From a checkpoint of a small image classifier: 32-pixel images, layers 12.
Rows from block 2 of a small image classifier, named by matrix and row number. Rows with one number belong to one neuron. Each number is 128 + 24 x the weight over its row's rms, rounded and kept within 0 to 255. All counts start at 0. After the name is the row's rms in percent of the matrix's.
After each neuron's rows are labels from the 100 images, of 14976, where the neuron reaches its largest size: "responds to" is what is common among them; "peak on" is the class under the peak. Only what is clearly more common there than usual is listed. The data: Sentinel-2 satellite tiles (TerraMesh). In brackets: how many of the 100.
# gate: MLP gate (model.blocks.2.mlp.gate.weight, 416x160), inputs 0-79
# fc1: MLP up (model.blocks.2.mlp.fc1.weight, 416x160), inputs 0-79
# fc2: MLP down (model.blocks.2.mlp.fc2.weight, 160x416, transposed), outputs 0-79

gate.163 082 [136 100 148 158 150 117 138 126 160 115  90 138 120 128  75 137 105 125 130 106 154 109 121 107 131  82 131 113 152  86 138 120  85 103 122 106 143 145 160 121 110 146 138  69 136 155 146 141 156 114  93 145 160 135 150 124 159 103 133 115  81 125 114 146 165  80 100 137 141 104 128 110 116 156 114 135 146  97 131 119]
fc1.163 080 [139 135  98  97  82 124 114 116 114 141 153 124 127 159 148 116 149 119 116 156  98 159 152 155 163 136 132 135 112 158 140 113 181 124 120 137  71 105 125 118 118 112  75 169 100 111 148  91 103 122 152 148 114 141 107 141 113 126 113 142 183 134 144 136  86 135 165 121 127 139 122 143 128 173 155 116 112 169 125 136]
fc2.163 057 [110  90 160 128 142  93 102 123  97 145 148 176 138 158 163 139 165 161  79 122 136 141 161 134 128  95 169 100 109 119 133 107 131 113 150 143 153 137 153 147 104 111 123 153 129 121 115 117 106 129 100  91 126 135 125 154 145 142 141 122 154 145 136 106 137 134 149 116 129 138 108 137 130  77 144  72 100 134 127 151]
responds to: water (74); main land cover: water (32); flooded vegetation (26)
peak on: water (53)

gate.4 099 [180 146 159 138 168 149  99 136 112 151 119 165 184 134 137 115 194 114 141  99 124 144 120 147 107 159 173 155 134 130 151 116 110 154 110 115 119 146 161  82  94 128 112 128 152  94 100 110 110 122 134 121 139 121 133 145 116 127 137 122 126  97  75 156 140 137 134 145 146 159  97 117 126 103 131 133 151 139 132 124]
fc1.4 093 [147 147 159 133 155 175 120 132 108 153 114 144 186 118 128 124 191  99 130 108 138 155 107 149  89 182 149 119 126 123 161 112 127 111  98 136 146 160 125 117 109 114 109 132 151  99  82  97 145 138 115 120 133 126 121 135 126 123 139 122 136  79 112 147 157 107 121 118 145 119  92 104 111  94 129 122 163 179 125 119]
fc2.4 169 [128 109 120 106 191 120 206 103 151 117 127 145  94 122 144 105 134 118 143 141 152  98  98 142 132 149 123 156 157 116  80 158 135 144 143 107 110 129 106 153 152 161 138  71 110 141  76 132  96 107 110  97 112 113 135 117 137  91 136 161 180 126 106 146 138 128 102 122 109 105 130 186 173 162  93 152 108  96  80 130]
responds to: main land cover: water (35)
peak on: water (35)

gate.116 114 [118 175 113 112 116 115 146 182 133 115 168 179 130 142 109  94 115 146 112 122 115 155 155 120 115 126 137 106 133 151 172 132  90 131 149 115 126 104 145 134  88 147  92 118 153 106  92 154 106 154 142 141  90 147 147 148 141  92 119 145 118 145 128 167 126 133 159 160 137 134  79 106 119 112 137 129 111 125 107 138]
fc1.116 119 [118 169 116 109 108 104 147 174 135 112 175 179 120 138 113  88 116 136 116 122 117 154 149 122 116 128 134 107 137 151 163 129  93 132 147 106 133 103 142 135  93 152  98 120 160 112  87 151  99 155 135 140  90 142 143 145 149  89 114 148 128 138 133 159 127 129 156 154 129 130  87 120 119 103 131 133 104 122 111 138]
fc2.116 041 [105 136 112 142 110 102 108 112  82 122 123 108 108 180 144 121 117 106  78 108  81 170 150 109 128 157 158 149 120 116 152 122 168 127 131 186 115 150 140 167 115 126 135 132 106 126 124 113 126 100 107 169  76 114 162 140 137 139 103 144 136 138 170 140 109 133 166 104 147 133  99 112 113 122 150 112 119 137 124 139]
responds to: main land cover: water (29)
peak on: water (37)

gate.281 135 [131 126 132 159 123  94  92 177  93 160 122 160 161 163  99 156 116 123 107 155 103 161 151 114 115 125 115 108 106  97 166  83 121 123  97 139 117 125 154 148  90  95 105 105  98 128 111  77 148 126 162 167 150 119 134 120 138 141 136 111 126 103 146 162 143 105 145 126 173 103 137 108  92 121 161 117 170 176 137 131]
fc1.281 131 [158 125 126 119 158 175 136  91 160  97 118 116 111 109 156 112 147 116 149  94 139  94  89 150 142 149 150 165 163 127 120 163 140 117 150 106 151 147 116 104 151 154 144 145 158 120 142 189 127 130  94 109 119 143 125 142 122 126 129 137 128 158  92 117 149 153 116 138 106 169  93 133 174 146  90 123  94  91 135 112]
fc2.281 051 [116 140 154 138 130 146  90 115 104 138 127 169 126 140 157 125 142 137 163 140 128  94 175 152 132 134 126 149 138 122 134 110 117 111 102 103 137 134 105 121 143 126  88 173 122 116 132 139 141 115 108 123 147 129  88 173 130 154 188 145  98 142 120 115 111 115 110 156 108 190 147 139 187  92  91 136 165 105 132 131]
responds to: trees (89)
peak on: trees (41)

gate.412 144 [128 143 156 147 104  91 109 176 101 114 123 104 173 156  81 115 126 131 125 152 151 175 148 109 103 136  98 104 120 105 155  92 100 124 137 133 137  90 146 158  89 125  81 135 109 144 134 105 126 140 144 183 113 123 133 122 140 130  99 109  97 116 172 168 146 125 143 113 153 107 118 130  93 114 152  91 162 174 140 130]
fc1.412 155 [124 148 160 138 100  82 116 172  96 119 134 101 165 151  91 107 128 114 120 154 152 180 153  94 110 138  86 101 111 114 148  97  99 131 135 140 134  99 138 154  99 129  81 136 109 154 128 115 120 140 134 178 112 115 134 119 158 134  96 114  99 120 175 167 142 114 137 105 146 112 121 140  93 111 160  96 150 169 134 142]
fc2.412 042 [164 122 185 119 155 122  97 104 108 123 135 120  87 124 112 142  90 143 125 129 115 156 160 102 121  90 134 235 126 116  76 125 151 118  62 131 124 117  84 187 138 126 137 115 142 116 137 122 127  99 131 125 127  83  91 149 132 138 138 120 139 105 121  90 154 112 109 141 137 115 134 138 110 132 118 148 115 101 137 146]
responds to: crops (64); main land cover: crops (47)
peak on: crops (46)

gate.79 110 [141 104 113 131 112 151 107 116 121 132 116 137 106 165  97 139 118 165 122 136 100  93 122 159 109 166 167 154 160 127 157 121 120 127 121  88 114 120 130 180  86 140 126 103 104 111 171 132 149 123 122 142 133 131 129 151 123 156 104 135 100 143 159 162 175  81 165 169 140 136 142 127 156 160 104  62 151 130 114  91]
fc1.79 110 [159  94 105 144 161 138  94 112 113 157 183 137 159 147 161 166 141 129 107 157 116 108 107 155 178 105 130 133 107 160 124 121 169 112 122 126 118 138 101 102 122  92 161 160  82 118 118 131 115 140 116 104 136 129 138 146 125 173 162 109 169 117 105 125 126 166 126 124 155 158 119 114 158 132 142 128 103 122 132 134]
fc2.79 157 [146 128 121 103 153 142 128 110 120 126 107 103 159 153 128  96 142 153 187 154 129 142  90 142 144 193  94 143 138 147 114 141 120 122  98 121  93  97 119 136 142 105 109 110  69 164 165 142 112 104 119 158 126 119  81 102 129 141 121 171 102 113 116 150 146 125 109 186 145 162 163 166 173 146 129 121 124 105  88 111]
responds to: snow or ice (49); main land cover: water (28)
peak on: water (30)

gate.54 097 [186 146 140 140 179 160 113  91 122 146 137 129 123 129 150  84 112 125 149 127 114 107 143 169  61 196 177 137 142 126 122 128 114 164 104 105 111 154 125 150 126 148 136 125 120 119 137 113  93 135 131  99 107  99 124 158 110 143 111 120  83 155 150  97 142  88 124 132 125 102 150 185 154 125 117  83 129 124 103 109]
fc1.54 103 [ 93  91 132  92 125 139 119 114 133  99 122 131 112 139 122 148  92 182 111 141 125  97 145 169 111 139 145 112 120 139 118 124 122 123 143 123 115  96 146 143 125 115 135 155 113  91 196 130 133 104 113 127 145 139 135 111 125 141 128 174  96 152 154 102 142  84 153 172 141 136 161 123 196 160 116  93 191 116 122 110]
fc2.54 141 [172 151 138 179 100  98 122 167 119 157 135 139 144  82 124 152 108 110 116 113 135 128 182 140  82 108 149 130 106 109 164  80 139 112 124 127 117 128 112 156 127 120 145 152 146 123 130 116 120 128 151 122 114 118 168 174 148 169 110  89 112  98 155  87 137  73 135 108 146 140 117 107 117 130 151 150 167 148 154 150]
responds to: main land cover: water (30)
peak on: water (31)

gate.229 116 [106 106 123 151 152 127 130 135 114 119 136 129 120 163 147 150  98 113  95 177 172 142 158 106 133 110  75  93 122 121 107 155 115 131 155 127 138 130 130  93 111 139 123 150  79 127 147  94 122 131 122 134 130 116 118 123 153 179 129 130 136 163 137 147 126 186  97 139 116 118 140 133 150 126 116 190 118 164 127 132]
fc1.229 119 [115 119 131 121 148 144 156 123 149  98 127 120 113 135 144 111 106 158 121 161 200 117 147 119 136  89  84 112 132 138  89 123 110 136 155 127 142 119 118 103 160 137 164 163  94 152 186 110 105 128 114 114 102 107 129 130 157 153 130 147 104 180 111  92 100 157  61 128 104 107 153 160 173 135 113 181  87 101 108 124]
fc2.229 164 [112 116  96 104 110 122 139 103 101 137 148 133 107 139 127 129 146 108 137 158 107 137 129 124 131 127 135 144 115 139  93 146 157 108 157 130 127 109  76 146 128 124 120 140 106 130  98  95 152 107 123 111 111 141 147 127 100 158 128 137 157  92 152 143 104 121 167 109 147 143 125 127 145 122 157 136  95 162 144 203]
responds to: crops (78); built area (74); main land cover: crops (51)
peak on: crops (45)

gate.335 069 [145 127 144 150 149 149  94 153 134 125  83 202 152 165  84 132 144 203 122 113 118 143 170 171 119 164 158 112 135 113 173  81  95 123 103 118 122 110 137 149  83 123 130 132 107 122 152  70 141 138 165 137 110 123 134 170  97 130 125 116 104 128 143 120 147 172 109 143 145  76  84 118 122 124 122 105 150 142 140 104]
fc1.335 049 [121 137 120 115 129 162 113 146 166 123 143 116 142  98 144 128 126  94 141  96 127 190 109 142 114 187 161 142 142 146 138 136 146 134 103 140 163 142 147 109 144 120  78  79 141 130 155 149 145 145 126 138 118 133 142  66 144 102 158 148  87 147  36 122 136  64 138 112 119 113  99 117 132 126 128  60 112 119 121 117]
fc2.335 047 [143 134 157 130 151 129 134 148 135 126 110  91 150 135 137 123  78 140 117  72 151 132 137 116 107 157 127 139 127 142 112 132 109 157 107 153 138 134 101 125 123 109  49  88 138  81  88 120 134 110 128  85 146 133 133 151 132 122 120  90  76 153 130 113 109 146 118  91 113 141 155 106 129 150 152 114 137 133 115 157]
responds to: main land cover: water (33)
peak on: water (30)

gate.86 095 [171 146 100 118 139 155  84 151  82 123 142 158 106 177 103 136 117 113 129 140 108 161 136 130 137 150 120 134 112 150 104 143  95 127 130  86 160 145  95  92 110 134 130 154 129 140 118  92 181 139 125 130 149 118 114 112 104 163 126 125 148 139 125 133 104 134 155 126 130 169 123 148 117  83 154 157  97 182 131 121]
fc1.86 087 [ 91 117 164 150 116 107 149 103 169 129 105 100 164  96 140 125 139 158 117 118 141  83 112 142 120 122 140 112 135  99 170 102 160 123 128 157 107 108 164 166 134 121  97 120 123 118 133 157  79 134 131 136 105 144 143 146 141  96 145 122 108 115 140 139 158 139 115 148 141  85 116 103 141 177  91  88 166 103 140 135]
fc2.86 067 [119 131 110 134 114 151 128 123 132 193 133 135 117 104 130 106 109 175 106 120 112 109 164 150 127 100  94 129 126 142  95 156 148 173 108 133  92 176 100 112 149 134 161  96  75 123 137 134  97 148 142 101 112  78  95 143 122 129  87 128 138  92 125  93 102 128  95 107 109 124 151 165 109 179 131 147 108 133  98  96]
responds to: main land cover: rangeland (78)
peak on: rangeland (79)

gate.241 114 [102 112 110 141 128 113 134 127 152 100 103 139 130 111 136 140 146 101 134 116 131 106  95 116 189  81 112 142 140 116 130 134 167 111 175 125 148 104 132 115 134 133 154 146 145 139 119 132 153 138 138 138 134 145 141 133 111 109 134 106 194 126  95 138 109 231 107 123 121 125  86  98 116 105 103 166  99 139 146 122]
fc1.241 114 [146 113 119 139 168 165 120 103 127 108 113 137 133 125 148 135  94 153 135 137 134  92 128 169  95 123 201 125 140 118 128 124 113 114 134 124 124 134 104 167 159 124 138 112 124 115 176 133 128 122 108 113 144 135 130 132 105 158 153 134  68 184 180  88 150  73 141 161 142 132 170 157 211 151 124  88 150  98 127 109]
fc2.241 153 [117  75 170  74 155 139 131  84 130  99  81 119 145 142 139  89 138 148 138 157 149 129 114 136 145 165  81 111 157 128  94 176 138 135 107 128 121 112 160 111 149 122 101 153 108 152 155 135 118 121 101 104 122 148 115 109 138 107 103 159 146 117 142 143 135 161  91 139 122 104 123 125 135 121 110 135 111 128 131 127]
responds to: snow or ice (89); main land cover: snow or ice (63)
peak on: snow or ice (48)

gate.193 126 [145 172 163 122 123 140 141 112 155  80 125 100 120 111  85  89 149 124 137  94 144 148 138 102  95 152 112 109 156 101 134 160  83 155 135 116 150 104 149 162  99 167  93 123 163 144 122 148 105 132 121 145 102 119 136 145 132 108  90 125  76 154 141 141 156 142 107 119 112  89  70 149  92 138 106  81 121 142 129 134]
fc1.193 136 [129 176 154 122 115 140 151 122 138  85 141  93 113 106  94  81 136 126 133 106 158 148 140 104 103 150 105  97 139 111 122 151  85 160 156 126 158 111 139 140 137 165  88 128 153 158 124 146  82 126 121 150  97 118 130 140 133 109  98 136  71 154 123 128 144 132  95 117  92  88  92 165  84 140 122  98 115 132 108 153]
fc2.193 054 [119  75 204 129 128 154 145 112 125 146 145 158 131 148 115 148 167 135 111 113  96 138 159 133 115 184 143 132 123 123 131 138 109 125 145 114 114 112 126 127 124 123 120 139 188 132  73 140  82 131 107 143 148 137 159 121 158  93 143 133 137 145 131 147 151 115 127 138 110 154 145 123 108 149 149 138 126 142 101 104]
responds to: main land cover: water (30); flooded vegetation (29)
peak on: water (33)

gate.83 061 [168  93 151 108 143 120 107 170  97 123 114 139 158 167  99 116 148 161 141 161 142 122 131 192 144 119 165 100 120 115 153 105 149 120 133 114 118  91 142 132  88 122 137 201 129 130 120  66 143 155 181 135 134 121 147 135  47 130  92 122 133 110 153 160 122 163 111 139 133 113 123 125 147 139 161 150 127 128 125 103]
fc1.83 074 [ 64  95 171 135 114  85 130 110 113 129 132 138  96 153 101 130 120 167 113 150  97 121 139 126  92  87 135  96 129 141 160 114 131 136  96 116  89  90 134 167  98 145 172 147 107 121 154  95 115 111 159 104 121 130 122 153 102 120  92 136 173  97 205 135 129 161 119 138 123  89 135 132 122 127 131 115 154 119 138 120]
fc2.83 047 [162 130 153 102  97 125 139 146 174 122 143 162 101 118 162 139 189 158 149 133 112 127 158 133 118 107 114 149 120 124 121 127 107 128 120 103 100 153 148 150 128 141 120  88  74 133 122 149 123 111 156 176 136 156 123 100 135 120 133 130 140  77 111  95 129 142 151 105 130 143 161 130 152 148 169 124 138 120  86 108]
responds to: main land cover: water (27)
peak on: water (27)

gate.101 142 [112 112 117 122  95  89 144 139 146 130 112 120 108 107 120 126 144  98 151 105 142 144  96 105 173  97  90 151 138 120 108 145 187 133 158 132 114 111 151 103 130 142 148 137 152 141 106 120 150 144 151 116 105 142 129 141 123  95 106  99 187  96 126 142  88 201 106  97 123 128 101 110  94 105 109 185  99 143 138 121]
fc1.101 145 [167 137 159 132 169 170 129  91 139 114 112 116 144 127 139 104 109 145 143 134 139  98 149 169  67 172 170 109 133 117 132 120  90 134 104 129 121 135 101 170 153 123 116 111 118 141 154 129 105 109  95 120 130 122 123 132 123 145 132 164  42 146 155 104 160  56 119 147 129 110 159 160 182 156 134  78 159  97 104 134]
fc2.101 138 [119  99 158  89 172 135 124 111 136 106  77 112 150 142 122  75 130 149 139 123 163 132 136 138 126 178  71 105 154 133 108 148 122 162  98 123 129 119 138 117 127 129 127 133 116 144 118 134 114 129 102 117 111 130 118 137 142  96  95 139 132 113 129 148 119 169  68 139 121  94 103 139 129 118 129 133  98 137 105 138]
responds to: snow or ice (93); main land cover: snow or ice (60)
peak on: snow or ice (45); trees (44)

gate.310 117 [133 178 160 120 116 151 134 149 120 111 161 156 120 143  88 100 158 139 111 103 114 135 157 121 105 147 147  97 133 120 158 153  80 165 142  97 130 110 149 143  80 157  97 116 162 132 116 131 103 160 140 146 104 115 153 129 108 102  94 137  93 134 110 165 161 130 144 149 113  96  71 136  99 121 121 103 117 140 135 159]
fc1.310 120 [128 160 143 100 105 114 156 146 122 108 153 160  99 114  88  76 158  96 123  91 122 160 158 109  93 148 131 107 147 118 140 151  85 167 121 106 139 119 140 134  94 171 117  95 176 141 112 139 111 143 122 137  95 132 149 126 133  88  88 141 116 123 108 153 145  96 129 127 109  95  75 147  85 103 126 125 120 139 122 154]
fc2.310 047 [155 182 115 142 147 174 130 115 124 139 160  79 119  93 136 127 134 130 133  96 118 111 174 106 100  92 166 105 154 131 162  98 107 131 115 144 139 107 129 133 134 171 153 172 128  97 127 115  87 124 196 123 129 121 148 136 134 142 129 124 141 110 124 100 101 126 165 118 143  82  90 114 111 126 118 126 111 124 149 147]
responds to: main land cover: water (41)
peak on: water (44)

gate.317 089 [124 125 132 163 142 124 119 128 133 111  97 130 101 127  82 150 106 124 138 115 136 109  98  92 124  80 134 117 171 104 129 148  67  93 170  82 149 132 164 126 112 163 165 100 166 153 134 149 148 114 124 152 140 135 162 108 139 122 132 113 114  87 130 127 152 127 115 150 125 149 152 102  97 126  90 167 138 111 132 109]
fc1.317 101 [114 122 142 148 166 131 167 105 163 107 113 140 104 106 101 134 114 114 134 104 173  94 120  93 123 117 113 126 151  98  77 159 107 131 142 115 141 163 147 123 141 157 176  84 133 168 111 139 130 134 120 107 106 121 143 157 150 112 137 130 108  95 109 122 141 122  79 131 100 111 142 124 119 127 100 179 138  92 129 124]
fc2.317 040 [ 94 135 133 112 128  90 145  87 123 136 142 134 144 155 133 127 181 173 131 141 102 100 123 157 125 106 165  95 118 131 126 116 101 120 103 137 126 133 172 130 119 115 128 164 156 126 115 126 100 117 120 154 125 144 135 126 159 134  89 159 117 114 143 130  86 120 133 151 112 125  70 140 106  83 117 130 116 121 156 152]
responds to: water (95); main land cover: water (51); flooded vegetation (27)
peak on: water (88)

gate.266 110 [116 154 150 123 107 122 138 121 153 127 164 169 106 150 129 143 105 114 111 123  74 108 143 114  99 155 172 135 151 149 169 118 116 111 100 100  90 121 138 159 102 145  84 109 152  94 136 177 127 129 117 162 139 111 116 110 178 101 142 150  82 146 111 169 151  79 182 187 141 158 136 114 145 127 108 117 154 105 152  98]
fc1.266 116 [135 107 110 147 140 140 120 140 108 132  87  86 159  99 115 120 159 153 137 121 183 151 116 136 162  95  87 116 100  99  92 143 135 148 157 157 163 132 126  92 146 100 164 149 116 150 126  80 133 129 145  99 118 151 134 148  70 150 120  97 161 115 142  93 106 186  77  69 119  99 111 133 105 133 144 137 123 147 104 162]
fc2.266 043 [165 131 150 113 135 129 134 101 137 108 137 118 142 113 126 122 104 137 124 131 147 147 134 182  83 144 131 131 117 163 136 164 151 133  99 121 145 103 162 120 109 116 158 154 173 171 135 157 157 149 136 134 151 124  91 141  91 133 126 119  95 105  88 119 175 112 134 114 134 103 129 110 151 146 168 136 144 156 123 144]
responds to: snow or ice (83); main land cover: snow or ice (69)
peak on: snow or ice (68)

gate.204 112 [133 142 117 159 111 155 126 152 108 141 154 147 120 186 122 168 146 168 103 191  96 115 149 118 182  89 123  95 115 123 138 134 143 112 202 110 145 117 129 138 126 137 105 184 111 126 129  97 120 126 144 157 140 119 129 109  85 148 132 123 169 140 134 172 128 171 161 163  94 122 132 120 131 152 130 140  88 169 118  96]
fc1.204 105 [140 190 126 130 147 193 167 148 127 149 102 101 131 140 127 100 159 133 143 150 113 119 140 131 127 168 147 104 115  92 168 101 115 109 130 123 149 150 139 139 168 137  94  76 128 155  90  85 131 123 130 176 128 135 121  78 110 130 155 133 120 126  88 167 162 117 136 157 117 116 158 139 147 121 133 104 152 129 107 120]
fc2.204 156 [137 103 127 102 100 111 162 109 150 166 110 136 105  91 103 114 142 133 123 141 142 108 147 122 101 129 125 131 138 149 102 164 154 123 109 138 100 137  80 147 157 153 116 130 150 140  82 115 132 124 113 123  78 119 169 163 142  95 103 141 124  86 156 132  97  63 102  85  98 106 146 141 118 142  98 139 140 149  88 122]
responds to: snow or ice (61); main land cover: snow or ice (56)
peak on: snow or ice (56)

gate.320 115 [148  88 113 140 181 171 127 129 131 117 125 176 142 181 134 139 132 104 118 139 129 107 119 167 174 167 120 117 149 122 141 117 165 115  92  92 169 134 132 123 101 147 151 149 105 131  85 119 129 128 107 106 143 132 140 162 110 156 131 127 191 127 110 156 141 214 105 133 121 121  80 113 152 110 103 167  87 142 122 104]
fc1.320 120 [116 105 102  87 110 126 144  98 162 110 109 156  81  85 135 106  96 145 139  91 134 109 121 179 121 124 166 149 155 136 107 170 133 118 131 138 109 116 127 135 121 126 169  98 155 101 174 160 168 119 122  82 136 133 132 145 105  91 113 122 124 180 151  95 112  98 158 126 155 150 127 126 191 124  99 115 141 111 135 118]
fc2.320 160 [116 147 162 104 106 155 120 132 129 115 118  73 144 151  83 127 125 124 115 140  98 130 134 102 141 141 118  93 109 144 181 130 134  99 134 115 141  92 125 139 114 123 117 125 149 140 159 169 168 148 104 198 152 148 102  75 126 126 124 154 131 146 119 182 157 117 145 142 119 137  83 103  94 119 125 130 100 145 164 112]
responds to: water (66); flooded vegetation (28)
peak on: water (34)

gate.263 060 [176  87 125 133 153 154  90 146 120 126 100 139 140 169 110 128 143 160 121 143 116 147 134 161 120 155 159 101 159 124 171 107 103 118  80  83 118  91 136 124  95 168 176 127 114 141 153 109 124 103 141 158 175 149 145 148 126 157 136 118 121  96 126 144 134 130 118 155 133 123 142 123 132 153 115  97 130 131 142 131]
fc1.263 060 [118 107 155 137 149 169 135 131 132 142 118 141 133 128 163 131 142 136 116 156 117 165 132 132  65 130 164 110 120 107 188 108  85 107  93 114 185 150 142 161 126 122 139 104 130 132 116 106 145 144  93 110 141 124 144  83 113 125 118 124 107 113 114 145 174  71 134  76 169  97 104 117 146  53 133  92 145 139 133 111]
fc2.263 045 [ 78 160 161 127  86 166 139 111 133 175 156 163 158 119 152 140 137 167 114 123 136 107 121 110 131 151 148 116  97 127 101 132 123 100 124 168  99 149 138 110  85 105 136 104 109 110 100 144 103 132 115  95 122 130  98 149 145 115 162 163  75 121 149 127 138 129 147 104 123  99 134 113 147 129  88 122 164 162 146 136]
responds to: water (87); main land cover: water (76)
peak on: water (77)

gate.238 066 [140  90 152 149 118 123  82 182 113 141  94 185 136 165  84 135 132 152 123 139 144 102 144 163 135 100 160 111 137 123 136  82 112 126 153  85 115  93 160  87  95 128 137 177 120 147 176  90 140 141 172 158 134 121 134 116  84 149 106 106 106 114 117 165 108 143 136 146 143 124 129 101 125 124 105 148 126 128 135 116]
fc1.238 062 [105 157 136 118 110 102 120 163  83 154 162 165 121 166 127  97 140 145 138 167  85 122 173 143 138  82 148  99 121 157 164 125  97 126 124  97  87 107 109 147 121 147 128 116 119 150 123 103 117 127 130 126 137 129 129 138 121 110 122 124 158  95 189 164 115 105 183 135 119 133 143 131 159 147 147 137 129 148 120 135]
fc2.238 048 [137 122 149 138 149 138  92 114 116 119  82 105 122 118 159 130 125  95 138 131 138 122 113 168 135 114 132 129 140 110 120  98 183 115 120 120 125 143  68 116 138 135 105 182 149 142  84  98 168  98 145 119 148 137 106 148 114 151 134 101 182 130 109 100 126 106  87  87 119 127 134 129 112 168  91 125 136 137 168 104]
responds to: crops (68); main land cover: crops (51)
peak on: crops (53)

gate.407 075 [110 119 105 124  90  75  92 168 103 168 116 156 119 192  97 138 121 146 128 166 117 141 160 119 136 126 101 126 103 142 133  96 128 132 128 121 105 102 113 123 105  93 117 118  78 152 177  62 128 142 174 144 115 125 126 132 129 151 119 118 153  77 127 163 106 127 146 146 149 125 158 130 111 122 142 153 119 155 130 122]
fc1.407 079 [ 85  97 153 120 110  77 111 156 101 164 120 131 121 148  93 123 131 165 132 153 110 140 145 132 119  86 111 135 117 146 130 133 107 140 154 114 100  69 113 161  99 117 137 128 102 138 173  67 130 127 167 123 104 126 127 112 108 139  82 123 123 111 196 151 110 110 150 144 130 110 159 132 118 113 136 122 134 162 136 134]
fc2.407 044 [107 118 144 135 109 135 146 104 171  96  91 139 126 119 105  99 205 147 143 137 142 147 126 139 126 133 127 146 132 134 150 113 133 114 129 116 113 127 155 128 134 149 123 140 119 162 108 102 140  90  80 145  97 155 147 118 147 134 116  79  98 123 143 109 141  97  81 118 110 109 113 160 139 132 146 166 120 143 145 138]
responds to: trees (88); crops (72); built area (69); main land cover: crops (49)
peak on: crops (50)

gate.30 096 [135 170 143 127 142 164 169 137 136 113  99 152 121 145  78  83 147 119 161 111 125 124 126 144 151 162 129 118 159 121 148 124  87 122 115  88 129 117 152 105 129 160  96 120 184 139  71 144 122 126  99 144 138 125 111 139 142  80 130 160 138 102 118 151 128 124 107 140 100 131 126 136 131 157 111 158 127 114  92 125]
fc1.30 110 [ 96 181 120 105 117 151 167 128 138 116 100 130 122 145  86 103 142 141 152 128 106 148 139 129 138 158 125 101 130 120 151 134  97 102 129 109 114  83 160 158 128 138 114 110 159 150 101 127 151 115  99 157 140 126 121 112 142 106 146 174  97  95 112 132 141 125 137 179 118 143 111 115 131 130 114 134 156 126 116 108]
fc2.30 159 [102 115 124 145 120 140 119 127 151 164 126 103 114 141 151 117 128 134 129 139 138  90 118 123 134 143 137 146 122 167 122  98 136 153 120 102 149 149 117 116 143 123 150 132 151 149 118 101 108  92 117  98 155  83  94 155 144 135 133 126 150 109 108 130  96 132 140 135  96 137 160 135  98 162  42 153 112 154 120  93]
responds to: snow or ice (82); main land cover: snow or ice (78)
peak on: snow or ice (78)

gate.293 126 [121 135 127 122 140 151 159 116 163  76 109  94 108  93  88 110 131 192 120  84 178 113 128 123 109  91 141 110 152  97 123 150  80 120 152 129 178 109 146 120 122 150 139 103 170 124 140 153 142 159 137 127 121 161 135 124  95  91 116 132 100 173 145  96 157 143  80 121 142  97  97 128 106 139 113  82 146  80 131 137]
fc1.293 123 [136  99 114 129 126 111  94 128 110 164 139 165 136 157 173 148 121  68 144 165  92 129 122 152 161 170 118 154 120 159 128 102 178 133  99 120  68 143 111 154 132 111 116 155  86 138 122 103 121  91 101 127 139  98 131 139 160 171 144 126 169  88 123 154  94 120 160 154 124 161 162 127 169 120 134 159 115 154 124 107]
fc2.293 128 [146 124 141 175 149 136  92 182  91 137 124 125 166 121  91 169 128 140  87  99 147 138 151 146  91 114 124 138 117 101 151 111 129 124 107 106 141 125 112 113  72 122 153 147 122  68 131 144 138 160 149 145 127 137 162 132  98 138 107  82 114 147 143 127 164 140 105  96 153 133 119  96  95 125 153  87 168 147 162 102]
responds to: trees (90); water (67); flooded vegetation (47); clouds (36)
peak on: water (37)